python train.py --model="multi-label image tagger" --dataset="Sentinel-2 satellite tiles (TerraMesh)" --train_examples=145000 --image_size=64 --crop_scale_min=0.5 --horizontal_flip=false --translate=0.12 --rotation_deg=5 --color_jitter=0.2 --cutout=0.4 --arch="swin" --norm="layernorm" --norm_position="sandwich" --hidden_act="gelu" --head_dim=32 --fused_qkv=true --bias="none" --qk_norm=false --parallel_block=false --moe="soft" --num_experts=32 --moe_every=1 --expert_mlp_ratio=1 --slots_per_expert=2 --shared_expert=false --patch_size=[4, 4] --conv_stem=false --depths=[3, 3, 3] --widths=[80, 160, 320] --num_labels=9 --optimizer="cautious_adamw" --learning_rate=0.00099 --beta1=0.9 --beta2=0.98 --eps=1e-08 --max_grad_norm=3.0 --ema_decay=0.999 --max_steps=12600 --batch_size=256 --epochs=22.2 --lr_schedule="step" --warmup_steps=250 --weight_decay=0.2
Rows from block 4 of a small multi-label image tagger, named by matrix and row number. Rows with one number within an expert belong to one neuron, the router's apart. Each number is 128 + 24 x the weight over its row's rms, rounded and kept within 0 to 255. All counts start at 0. Numbers have three digits each.
After each expert's rows are labels from the 100 images, of 14848, where the router gives the expert most weight on average: "patch colour" is the nearest of a few named colours to the mean colour under the peak. Only what is clearly more common there than usual is listed. The data: Sentinel-2 satellite tiles (TerraMesh).
# router: slot weights (model.blocks.4.mlp.router.weight, 64x160), inputs 80-159
# up: expert up (model.blocks.4.mlp.up, 32x160x160), inputs 80-159
# down: expert down (model.blocks.4.mlp.down, 32x160x160, transposed), outputs 80-159

# expert 4
router.8:119157161181138106137113114129112098150091148180138149141128081124117152137115103156144129162141116141164089154147094129114118107133124118161128133124115111130091119114128162135101114148133151125126104123115115132099123072156097136166109155
router.9:143176075192133137135109132138105176113107173174144163134108135078087139115146137158155157129143134181138103140160142137128140093101115102166134149116099091098126095100170114116097167139123131149089130108103130145159125099103148112153149131
up.0:108142115156101161151144145119124155156130129201119138108103131100089148114146122130165162163117149163156107139162125112153156098088108123159123163131124099106165097118158135103082169150107160156103151112102129138152122084127152116141134117
down.0:100140153132122118143142125130121135146108117118106154069121128114106184063181130128177132150092120131132100115149116135161121111138085152130166139123125119096105136130123117134126138131146133172115159150099094166155133110124159120128160138
up.1:162141109147135134179144129093120141169114128187145150141130160109080157115149128142136116161137120163138121179122158114142142127130119086141153138101055132125194088121128125119109137099119137141140134119150073164125134141142151060149083134
down.1:114138099139141095110122123149140168151113149142111144139159132104130118088158116111175152115099106110122118130150096141119114086142141129147114129111110165116126180134107098118144126112133107171085150132113154131148126090080145137131147129
up.2:170107143115152075077144141135155122120134116131180118116163119118113148140106112086113085108108134097127122144115093148113075141134149145097163137110147159144131162130097124128193110082137110121132130141147135152111122140103130123159108109
down.2:134148163137146092132160138124121138097086165122148092114141118091109170106113118103139143153109120095173069148114154154143093120151122142106150139094102097121116139125108130160132121138102129162129079113149125161123147120113141108178092157
patch colour: pink; white

# expert 0
router.0:140142185154117093125128065111177142113090105102106131096146123104135147138155129084125117108128130107079115145138121155125082142137133178105152138076150127101125146153130096150170097125116131135135163161127121176127122164175121121123152132
router.1:110152161133127130157160105180136100131106116094078097111140117112143135153129129104105126109134158133076144115137141148114133175134116132084129141144147118119083120097147106136136122124096147109189121134119175138150087129172103103137151119
up.0:081158151129135138132112094139140119158124104124104167096132117160143141143147091114108101167146159179097168125168153138132129176169074163109097148130156116104109140098137121121135155082114185121171138129111113149121059124139123112131165134
down.0:147116097151131113129154188159154146127125146164144101133171139131092126160095152090096116137126155087171135166130122174124121136127130161103140197149113148154132173094108159111117135084098128098140120123123152137096106149099122119131105127
up.1:140114135126105122101099127069106143107142118143159132116112160132086156098156127154146083121107123115124133166128118162150127129158133143165153141111142166148165175132095107093147164127141099156109133130130087143102130091099151177115126116
down.1:099131125145117152128151128144158155146106107116099136148132117090193110158133146130125167139174133134120132105149147127095092077084118139150125138157151109095133143144131118120160095166140116134100111129116173140140124119117079098153181153
up.2:147112099165125117130130165126140181141101139143138114112113137107119156102118146124160132168120155098170121154149129155119097108117104159147173153155136116113130142121111134074153127136159129167099159119120128150124140137139143150149130121
down.2:117179146159127112141156069154129128102108108109079126151166108083180115109151112131135147115124126148094124096127144141093121109145142083138084119105128156111114134114130085154145087149151106113117087137167159135175158110084126090157113140
patch colour: brown

# expert 24
router.48:120183153167127103170122102145111126144085111137085091125128136078160156120136155164159151113120133141094081116125100120135116112119099126145162117116142116116091132158103106153123122153118150149107137148136139165130165108121123123133142148
router.49:135163131109140091170146137144103108095125125091123069152122142129107109112082160142124161123119135117133105142077135151103163147120127134089132109116096152151090104138127146169081112169112158130130093137160149092134171158124138089114084151
up.0:144116125125081067158122147125165187128108140115104120118112117105117112101120188095136117087120178102092104118132096171132100136093140164119173124126159118130133133163126129114126096127092125150097152122134127134126142182125132153147128126
down.0:136152175114114110150097116115125100135127150149143174130138091133112175103124102140137074139131119124140079138114118127155097153133134132132155105109098112146120124157110113181152102101130122154134119117139065133103155096142128134139143142
up.1:068135149121151164102123130108111087149127097130129135121109138121124170121178091141171145154112086162140121146133119088160141109121120130142119121146133105131136150114102149123144139141164140139140120115104090114114123054183116101108120133
down.1:135129116145131157135128150134128130146105110168174140163151134111130142082127132127165121169102120106150108137137113127100098085093140144180148129145092131176125167143100090123142104123178115139112127129131129162136155090129109149142128151
up.2:098087149135151127115110140106110117141102118124143138068110136162111163116175119144138090133120116165118139141137114125153141152162095135124123122174147120119128160089129148093149203120136132128164155119075076137096101104154142144118152135
down.2:105120123134112142165168171112106115134107123139157092138154147134113126099116113127155115169090130107162111131132165154134089121126129145163132129157129129164135159117097109103124093134148066135135115091149110151132163126100123153106104134
patch colour: black

# expert 12
router.24:181128118139097089118101085130135138147146091153167131127148121090171139134190158150116111103130131135076143155152064152118106127137127150171138123105106150085114149120094075132180093124128145124119142145153108170125146161079124113149135096
router.25:161133116148114104111108094110145141160147085144142124139145132104167124140168159152132110085160137119077136140142060139111096129135141158153131119103096164119126149099084073122166095126137151131108154146163106151145141152079125110144144097
up.0:093175142173157060096150106144143137109097180120081159133172106094138135134137073089128125109121145133147122124153142146112098127165158133120166161100147125107130147101145134126144118072129125134119131117119133127148080103130128108183149124
down.0:103166143163135129140196090145098130137104094127060106144152127099144125125133084130146192143093108134123122127116139133123142107154125104139096115122159122102123111087124091153117086178146141125107109122149150132151143118106138083119089151
up.1:119161155121129122083055106114100131118134134103141159116156091122145141157147106148146101100134130160092127091162106114108130125162130112134114111122133149156094136146123112118128133069119153135138144159117094154091106123143150096145166127
down.1:110154122126117124171124092100151128159113123147123141134148089130121083142135138118101126149148115118147140070112152107126130111143128116152088120136146153124160129150118165118098093150154134116115134085142163128172130166127127123158162149
up.2:113127155152120120132118114133120131151115151151102128106116090136098172137134104099123074143136129108122125118172137168151103151142121182103152139096152119120141141117140121078120144093124137120160160112118107171104093111159131093163117102
down.2:146173135158153086172135136142118113113081121090161123116156083123133152138082125115128124145133154061167101123128120170118064141142087125122129146141102099150095139139139136122131094142144199110153117122142148172108149148144093085165107147
patch colour: white

# expert 5
router.10:129114113147137079116120144114161143100155148099102103145165159109104119086094145139148095121122155143110141165119162174115127115168153112120165109087110148127148151152119135127159104101108092164092084117117119107132113123100153143122144145
router.11:135104115136104132116129094104152160153128108093070137137104156113139096113130168122107099091153164135052173147110138150131149112148122120147124125124145172109142151112109117105183116133125089169104096106126126104142116144128111170111159104
up.0:140081125077102125108119129116162116148164110115122116136117143193111105142117157119081117062140117071104144144103121106148140172115148130083156068124171154142146102177104157152152091134110110123130146160125103124081134167114143160093084088
down.0:120120163109132145154132120112131142168103124154113177087097129126087155092153126115158109138097121108146098149157115103182128124127089134120122127118132106093135129133126127130133160130134166164127175135092083157148110100148156131139158121
up.1:137139127114112123140128141156065120109131125056140070136108124131130126121121126161142101143132123132085116131110129153113144146093142131094138092136108124163112109105136139147134109166125127118142118151131147130152136125133134102148118121
down.1:090107116117116160128119120126138094170149106091071147148109136165157096136163131156126163121130115144088126084139128078125156159115118113143115084170188137105116099145134110127125113166130123095148170146085118132133136144145131141082188121
up.2:135149146115134102117110115149128134091147130126129125095177132112109163108099075123142058120105153195103104136125124154131092115148138110105132131107138155144098156130112114143148148075110119148129124151119132139130099086127161131166133110
down.2:123135125122122122078160084096138175090126122144140082152144117096148133122111117119134171141130146104133143140099185154121124090176170104127081137088138140133132152116105125150108105158127097133076067136168157097106124142096142111137089143
patch colour: pink

# expert 21
router.42:091164103124104126104150113080124168137115098109123113144101100103124165101173103102138156147093103123160102146115125104158091126128109122130125143105134155150165112162090135145116096146173184139097107099124112096128140100122139097085098145
router.43:175132110109112127133131145126126118097148174128187097148108131109111125145103164090109123157133118094153133137096165159121123153156163118090124148087096151149117135108154116144126130111111115116144111129125154119137139123101135098153111118
up.0:104137146128139161098133155092129120142129161146161142099071108145096132153124110100110144155161131127168139137139136108135176139148102116127098170132116094099145115099165162112101214157103147116146130130087129106112116123128121092144129143
down.0:132101126093137100084108142128142113128149161122123132114139160170094125117135121131095110123098113113153139165110140124166145173168143130094134108123104170131144149123117120131105162085108110130148123134127090112101097133081170154116103121
up.1:095133094169121100059088125122164157115139138140124151156145133116188092126125092142124132101157150159131154116159117137073126078142154135187106125134131135119153146117128159119142116113133083131091126122122130108162113123084105177144149130
down.1:126121129117090133081147125135128141099156130102135098138075138121130131111131121135126152109107157154133151128110181124136174133125163105112112126102144119105153102098169140137104142149076166132130100152128141072163100123131154101115125101
up.2:111145211102123127136146112124105057099138078079122105112145095128128148134133156140128133120136127133080112107099088101144131163123113183103166100134112136137065132130126131151122122147139148123163127183144107142103148131142123081116125137
down.2:138105091145089145086134141110161188114140122141138146134117156103134128094138133104151107136118158153111153154151155147111121092084155115173149161117114142143172160125139108084137141105136072155104125122135134129149088094114120157129168092
patch colour: black

# expert 27
router.54:102098125105124135102106150111153125129170088122126103124110179153134098156131148161101131100117117124122154144107135107119155139106099131131148111146113124102113138116122092158091186137118117110161126206105185141115148156138153159110180142
router.55:144076131098150145136171137148125100119157089109128127104107172153115107119106092148137145131098104097129138156104173113146152158099128110086145113160148141111103136122105112145146153123159090117170135161102175144115148141114164162090123145
up.0:104145127129087115103090120073156133106154115116168106144149121122181130143117179133106136099176152137075123111126109123110114119133110103135106123128130097125127126197131101140058126118102121138106098126155149126120134141137119136129130144
down.0:145120164087166125152141134116153134160094176174122126103146132144111146128115131079119109147123110061159103153129122105166093140140106130102126124107117127096138137146100135139137137108099128154136133124137119159099099159136153146166113140
up.1:117160191147080107131149098109125146123073130127111136092123072089164180132134159089147125115151180140100111105170103163116094093113124165152107178114148113115122130106165134114142119139157146134114151088137143120161114148114098108157144098
down.1:122164144181115139151181103152115143147096096147105136122142103086170124133146121117152121140124148122108145093157121141096114101127110108176100174118132140121137140104136086105111134134171110126114134140129162161182148101110107108155139104
up.2:132139109160098132091133117087134144164130080123154134149136094101152130113185139114135092125140162151088156114174116152095114124108110095158121171119090139130169131095128136087125109112168128116129144092168139155144085139151084098137108095
down.2:116157102177111101129118146164114143152089131165130142112138109118132131112150123116157107134118146115135134129188101175098111102148089161141113175133114128117113161083136149077162155096138138125126157128090138168161121122096121100161161100
patch colour: black

# expert 15
router.30:158135119154104123088148104120157122162163086177136093145167130126167113139122154114104135085119137124134153129098056101120128121101132122149108143112110158152149145105101106153111104135154124139122114121171161122112110144141104141129082096
router.31:186147117137113129135124104125148159169143075178113121127143121129167137118130149114135093102106125134121134122103045101132107144106102123151108121138139149164140152133074096131116100146177138136116148104152139129098140132130108145123063119
up.0:165103101125146117110109120169115112143154103113130120153120131165137093126141104207112145072150085143099144127125103128109172145105144133131124088156147147131113112120129129148172087145145102103132130150122144125145168141101128161109143084
down.0:111097119107125165107165109077124125155189098173143140126114148135138121110153076149118139163111114148140175137116183105166171115133144096154096108142152128124163115104104116136128166156163130148109110104121091092127107088139137132093088111
up.1:141143159124091148193124116125098110123113144124161131109088120146112156130118150113119077176149147115108114129131158177131122177169103140101123148132130124131104135138141116109094159120112182120173131128114122145094129132118131093137118133
down.1:120138141129133115160102158137121089147139127130150132130151106164096146149102138132099077141158146116153116119119126130107134177130118134099144141153103145176095140144121131122079158088154129098180147125155115136092135148168099155127124136
up.2:150106116132131138084122126074152167153165104180112130143134155125139126129123150117116129091142142110137155160097101108138143100147135113148118140105104178128169164134090125125143129131139108146100104107142134095106107111110128169113120117
down.2:176103145128118141140146115165120128144177101185153123127124119123112141130131102110108082093112147126111140141121117144133155143108139100110119131102121146165161128106149129130082159123136144121153120150139137122117096081136128109138070080
patch colour: brown