From a checkpoint of a small multi-label image tagger: depths [3, 3, 3], trained on Sentinel-2 satellite tiles (TerraMesh).
Rows from expert 28 of block 4, named by matrix and row number. Rows with one number belong to one neuron. Each number is 128 + 24 x the weight over its row's rms, rounded and kept within 0 to 255. All counts start at 0. Numbers have three digits each. After the name is the row's rms in percent of the matrix's.
# up: expert up (model.blocks.4.mlp.up, 32x160x160), inputs 80-159
# down: expert down (model.blocks.4.mlp.down, 32x160x160, transposed), outputs 80-159
up.96 093:117110188123103140158152119115130125146098120097097145103128080111144140167135169109134140104144150087094124084157088119147117108083124136158103139148175111123133106133154104115120144152129112115143145122121138132131133152140088151135165106
down.96 089:142159133152078142140147089098126149130105093148115147114112104094182126111115087130138121116128168181142149118139123117119126103121127095177098147107148143116156126126145114124109114156165112149104112124162134126160139096129115120131135092
up.97 110:082133147123180114123156137139101119102093155118136132097112140138099171103145090131166142166090100154157075130130140108154125141130121140103127112138136102112113138115128139134094146111110154149149157160088106128123145139116168120117118184
down.97 103:135146150128089136122153120128087088065150095100137125124124098114141154114117105147124134136140134147112136109109149155124152149132144122140120131147166114154110116092130116152143107164146117111144077107142106107136154104144100087111081099
up.98 113:132180144137130097153132118133114132107112154113141098134160117104111154093108125108131062160098116115128099121094137142147108134166146152122142117096106168149131139150114094134078112089133125126113107120170108144116140081109160110148087151
down.98 119:140094112150109162142174184145148128139129089139143087141148146140112133147134180092118115154127174111139156129136143156118125125106121163133145174171112099145128156080109119088112155104130132110170121123124154152098118171127111118116114117
up.99 114:140152125158142089092113102126091122084134159130169140144146121127124137110131086140138137121073108152127141126123104160112127131164156123156107132123141173158119140107130137122133160068177126132123157127155115128152142115098163104123088089
down.99 101:137140138110134104125085145140110110110132157148169151131158111165101141106117127119133061128132141137155116134110114149131108169162126140091141145120086143178111138117130171138114154074134143114171126138153100127116127134126139108154078124
up.100 085:126101120123115145134163136125170140193115104144140135113122119136121132107138150093092050143144135102133149143128133130150135152151089086106117158087129147121153132156095130087125122128134107134125155104172110151092079150182117134128106101
down.100 087:170108096136112110119089136128174156125133155159166149108131138120114130111097153098124077095115178140146162153139103161120130122130126122119136164110113144145170160134119157098149152085122118151109122116139140135134087139118126153145141099
up.101 099:118186175139128114134141071125109119130098124104101144114131079093175161114148098128156142146146127140108089115148099127128093130151112160145117131101106146116100132158115103151134089134174185134138146133158093157136147117113121075136121146
down.101 085:189123145140158087138138127109149149136090165140121093114145122108111144124091195079124101133130145074128126164143110157124085117144136133091166163105086123110136155133114163112147130073104111134123125113127161160122116164110143141175122131
up.102 104:150158117179106117137143139130111151110092150155126087130115133032111140122103158143167181131110167106136108146137132169120134093116128133150110166105100099127122124089156124131080151140092152135115084117112170127163120108109119114166128140
down.102 099:086140096154133108108126127132104130124120121090083139146152130107160110130155102168141190133122081144121137091127114120112130106158125139177128105157161136109111128146116092136130086172163115127085121113135124123148157114141112138111161145
up.103 111:132133163123107141157132094139148126148109108126082148115124110090151125159170158115132125062124144105067127121170084111135116129060119141138116112114176103125124124132154104133139127167107126113136157136110134150141111132128085139150170107
down.103 104:098176157167124107116139082088123152130093136149123161107128084075147164099153101117159130157119137129144120127154144147136100087165104103168079165096120127092151145117130131130131128133184123156096122099130112150172126111111122092173150112
up.104 077:142109137120110133135135151127156156165113111159148115115138128150119133111129144085082030118141137092113150139135140147131127152155124078111127147086141157146139163139092127095132124128093084125120143129155123136093093130162116150141109090
down.104 084:162131112132121097125095128130175164133128147151170157109139125121121131107095157090128074093118166126153139148139087147127101127133128125115156164094091139140175159165115138114160147080115116151113137125144139136136088140124129157157151129
up.105 097:103179163151121145202138092158119105128095102110071118133152069107160128144145134128133114133139149158085096100133098116135115146139102167157118099113099148146093121123134093136096086148137188109138113124163120146139138098143077091145133136
down.105 101:141093108133175121104163143093152159134115154147126082132140166116104135112104153105141162147106117071155120160122123123126102086120152131133142133128134138119150172137092135112124127130122108168094121121107150142117108133105151169133133147
up.106 100:086129149120154135134151138127117119118101118126116126101115134136104179095168103136167144180068110143149087129138126097158122125103086166115141124152132098105122140134124138122100150111135183150160153145084105143119150125120164097107125164
down.106 089:140123127138078146114155129136104102082169090124142121106109118122130138117114102151111140124118146161118158117109165153133160140125132131141125136149158109145127118081134116145151117167142131116152069114131124102121148089149106091072088107
up.107 104:123118123135137113117128159133141144145131136154148100130147136137099113106089111114113053114120134063140145142111138155118125141178170111127130138106139168141123199110116124103120118077099080144114124136140122132076104105089140161149113114
down.107 109:152167149129114102128106093120167161126104158145131145114129099091142153085127159092143085101138169128127103137136086141137096101135121131112159153066102141123159140165138140142124128100119129179107120131146147153153119123122132147176148131
up.108 079:160113151117149125112166119111110089090125149130167138114100128138131137159098097120113155144145121101146132126105136164140121159132145142089122175152144128132112142070149139115189161100158128107194142140116154135126088154119130086129100102
down.108 071:124132131101145111118080121116106102127144124143166180125140119161096151091129112158148094130116127154146085144103124143127121161128129121110150118126098114170111130139123141160122150087163145147144131116146069125126143108138149139120082154
up.109 117:095191148107124131152148126150109113080108163106156132128166060092121143108099110115140108188112110149127096105118198161128105137166135113096100123118109156156090124121153094140080121118143143131134081112165125135143099106126125081153116127
down.109 116:156096115134125139155176168116122137137109094146157087128173162121087152104111176101147117175102122097158114166132135156135085113122123149150155160163104103161127181097087099113147119116146114156135111121142119164104142138113134140127088132
up.110 099:132143143170116092122128156140117125061110175131158101159130112075140112146094142142127143116138155097133131109123119179096125078118161117180107140133140109126121150093171117119100125148085077127109094111116157118156141124102097140181146110
down.110 097:107139140103131148137098082058127119160138120128107193136129114121145126117149132139130140124157115159128125119114133055128138120137116117165118093104114156138138104180118127161117097155154130142082136081177092100130152106164131161130155137
up.111 106:104138121151091138118136108108140146129122125120133178111107099111151137148114161120141190142153166151141139115156133126122129087102093151182086170127135086099143107116184121125103142157166172129098117103104139115160135180100112133122150122
down.111 116:123116096159083164129142129152127130140143092140126147133118135119151099134151094139115153132130139192121168110144141120113137116097120127176110134162172115117130120089154105092129129146134130113125135150123131124145126103148109107108152080
up.112 112:069133130123148107118089122143133099148109101096107129135174114157150124144170130129106132126149098151121121114144105108129094166154116154123133088152122131135114145124105117152164090131141158102142134158144104135088139156122114096115127176
down.112 138:093158150159145119121187087109136142118094114105081096129133113077161145126140104117152175157136115105108112126132136119122112071116119121166130116117160108087136124140118112148132103184150142147085102112119162136160145120112120117134128152
up.113 074:142117134127104128141143113128169139173104074135116132122124126119147138148180145092103083126155121129095144135180113120130135138104070098115110134129126109112131115118106130099156142143102106124133130102165136148088117150194084107131107126
down.113 076:152120105135112105140083136128138143138138153154167193112145129139125114106090136114118083111125164131146170134139103150110125138148117140118138158136115153166160146140128141075159141072156134124109146116139114124128077147127135157124130109
up.114 116:131153120143116096084118098120105138074127136115160136139127112139134128109136099132141168109087125171141140112121107146096121140172134116134103172123164158151133124110141138140088157081162141122124149128143128117140137135102159100114084108
down.114 105:128139120140132094132100135149101122104143146151165148140165107140107144099114120132142068108113156144142128124124111168120115160157124126117137145121097164178110137111139162133106150072148134114139131136150097115131117113115152119149075116
up.115 100:158141142132108102159120163149128131109117131112171090134160137118112135117118147135128059124097140085105117110115121136128088133136134127127144127116094144144114170148108065125077144088132111137147120140162128187107136112106153131151101145
down.115 096:135104121122111133112119187127177116135135120151167095144143141148112118153124200089108094130155183115134141132124123137124115141110126165096146167138071120152133149110102169113120147096097130093179123139135129115089136185108107132119129139
up.116 105:110123138121159103117065131129154109162112136133141133140153112141150131169140127127107131109147111135138115121149114106129101168121117117118141103152116117125131135144110158168165092138140134120123121173139111132078161139125114115138119178
down.116 125:079131137164140130134189121119124124133094093105086091140139131090150147125150112143161176166120101113109104122150119119115115073107103140176140119142153109102116138136106097124116093177163133145092124111111150154139148135136112142124139151
up.117 107:152141144129117098124168138126143142104089136145100079096128130063123182114116185130163157126120153107126090150123125131141104110108107126116149135091100113106122149123098128159115133158065128152116081134111146138123139105132144122136109171
down.117 112:109156113175143082123136108174087136104105152100080110153170112114158113120127113161152137125125113112095121099129103159085103119196138149159134132129129176139101153129117136116124081114170113114111131104164150130142151121111120128133121137
up.118 089:117183158151138127194156093130112104131082088092102111116134085118144167128136127131150135155140120140111082148130099136135121150123092166132104137116084131142101131133111081132121079150153207135154110128161139152125147127167110054116117163
down.118 083:169086111100160134097132143105139150124134160136153096138163163111127129117117142131135151125119102088141122142098140106145090106112189120130144113123141145147135163141092121133169150107093046158120105140148143131102108120123152189149140136
up.119 100:126103130104126170141161111111149127170122104125125169102100125140135132131182143114124155157143124164127133123162120085144132135073069118131117149165120108103148083167118148102159148166157143134143172097134139142128137174185116095096120130
down.119 087:162081083136107140123113160149144131118165130148172153119138144155122093133101117109105105119116160138132188129132114161121157142114140140130127156134133137151153130112137136079142149100132147122126134112130138110118075129143110131103118087
up.120 095:106208145185140092158144110134099131120072152113093097116140115063127150111184124132169121157139149151109082110154131143130105099160113171159154148109096120117117142090114089119108123127133162140107124097154107152147139087117121066175138159
down.120 079:122110114125146119136137126091154160191112132150111146111149166130140106131157170092134125131108112087138143130171114119141097099177106132147140136136129169076149162133099130098139150101143122151112194123138122142127125158117136140136159103
up.121 099:124128128132072140150151087128143139165113083104090135112109105109159127137169189104137141124168158146089152109173106120126121106077082135156102144149130117109142087129149122112141138180160133131107150088133125138178136196171090135106149112
down.121 096:139111105147096144135110127145131143165143118162150178107104138140127109126147109113121096102120162179131179115159102128126156139113103121137110152147144138117149123102166158090134172109138151117129168132117118126149084133129126118108151056
up.122 099:111122108125113158126143123109146146156126119106110164113097117136146128140159150120134180161141130176133122130173127084130135094062072134142115149154131097110146077173136148122133139171156157139121149087115136117159136172146118121108138134
down.122 096:147088089145088139130133160166133134119157118141141140119115141146136097141142110125114121115115157170119187112149128152126171138113122141139105160164149134130146120086145134076141160114113147101134123136111152113126104123134116114098129071
up.123 096:081169130160112109138136087122127135148106109082060107114110125115141148109146143121159159130150145166099131117144110132143143127143059187137117125125116128106128098135109134145100136172185201143100122105146112103165159134136131100108125145
down.123 103:119106127121096141102125125158101105107165119120125131118109133136146107120158077171124139113095125167114166103136138127149182153158139099151091100141183167112114118102145115133154147130138126109145140162130119104139119075147152115085128072
up.124 096:097123161113159126137166155133093103091124153108145133097117129151104166109117081121150131180081106125173081128129141112150105146136145152094135134165164088133124132108157131121105142084127130120181180159081123139116131121124157105137125130
down.124 095:146132163108090150133152111111118104072158094123144143102115108097137164132112127139113130136149143157126138134107187151147146137100141114142126118142144095140120129100126106157163117152143102124159065136143085108118154095140104094109094132
up.125 092:135152126194113138159147134130129140132102142165121109113111122034124148131123147141170170137125161113139101123147133133124128088106102152146117167094112079109127104098174133133102156147068169134123100114126151156158128123147134114159139131
down.125 085:091130096157105129125139125137104149131126100117094163152152134122155091129163129136143174138108116146140161106136121125102129108149113127193106137166168132113130128111111098109155102156170130114093127104124116121141152109146104132106145111
up.126 097:120125176096125124128106094113148109116116097109130131122140118143145160138144130125111130133139096111128082135121104101141074165124105138101135099122148114128119149157108140183159089164127133119126112194103106153091169154126124122127091157
down.126 106:102156144159149102138148124155114126119088120112094066137155124100142144120136124157171165152124107097092091122137095139106092095131122159133185110138115116126107150145100108125125087145163131138111122132127155153147164151116131129144125172
up.127 100:151121106160143114086100102133103127082162110135134144135138140144138107136125080158136173090109126140121152118134088147087140133133147124171115146164182136144116133095147140118147163113177113097129161129117148115160134129113135133102109098
down.127 091:121142136095147098124072117136101114125125166137143166125133110163110150094122105137131078112125120137159100118120114131141121170178135119098112117110109167172119123150130173145120142081148142128135152120150074105121116120119159137153090114
up.128 099:101125157107149133129125141128114124100104140113119136095113139137115166109162115142173167141105107179126077133130130097148123119088116136122141120154145077109129132126139139156092146128073154144136125162071105131116160142122161123119134185
down.128 090:140139131130104128113154111151076101066144087112125113125139097124164139118119091150136144124123141146089144098118134175110137150134154129145112127161168122161111126096128107142136083147154117102144099112141143119136162104130109092108087108
up.129 071:135099134115121127128149159129144147179117103154140136124133121124124125126120142082100024127135134098127162129111135144144130149141117076120127141113139148138138150140091119090126129139137079137134153120169118143084090146165111144120115103
down.129 078:175116109137110110129101132121184153110127154155171152103129132118117130099093159085126073094135170141150148143137094149127113127114138134125144169110112145141176151157131153106143135084121113148122124099148147126123082151124137151139142118
up.130 101:113119176105150134129135146133115108104106136102125119093120137133116181105160125118154127155075104148140069131135122122155119148105115141102159119152139098121122142133118131147122136118105154138163155194079092144112152137113166101139116166
down.130 095:132143145131101133130157102134093085063155088099140102132117104117144148122109095149117143129128137138104136100100167169122145147125143132132135122151165116168117110105135115148148096163148110118145076126148132120121159114142108090101067123
up.131 071:137120142135091118132139116130136152173129095123124114132130126131134135107119155102101058105157148087106148135114127130136150149156127107140087150089158161146137135129118119091141107164136064115112123083173121120101095149167101177122100083
down.131 076:161135110137091105142096127133161167130114149141149174109125136127128125104117138099128069100126167136134158141149077142130125121131132134126146162095118145129171136149141159089141147088105124152105162130125152143167075131126146148150162094
up.132 112:100117138098171140146132153127112103130113162110151170096117128170100153112130087106115087169105105130165102119120141110167123175148118144069144139158150120118123131124136135097112147072144151128198197153110108135095112121153166111119134135
down.132 111:164125141090108141115144130079138121086175122126168148108112122115109140112085129122119128130138144161147147159092187133148148125099152088129130127138116096151155125129119110149172114152144101147134068102142096094102130113143120131113093148
up.133 114:164125149129117117120120132143134136113121158167140130117126128091118154104113122114129059106130165087127127145153133162128111119138178117125166147092145136124122156117143137112147133082072071140126143145111133135156112082121137149174143086
down.133 129:149142141138172098123098103173145145130092177164107102129158121110147123122120142110125128108114101084144098145128090129127095107161139127111115121080113156112116160154103120146157108103079106155108127169143160152128121112105159125174144147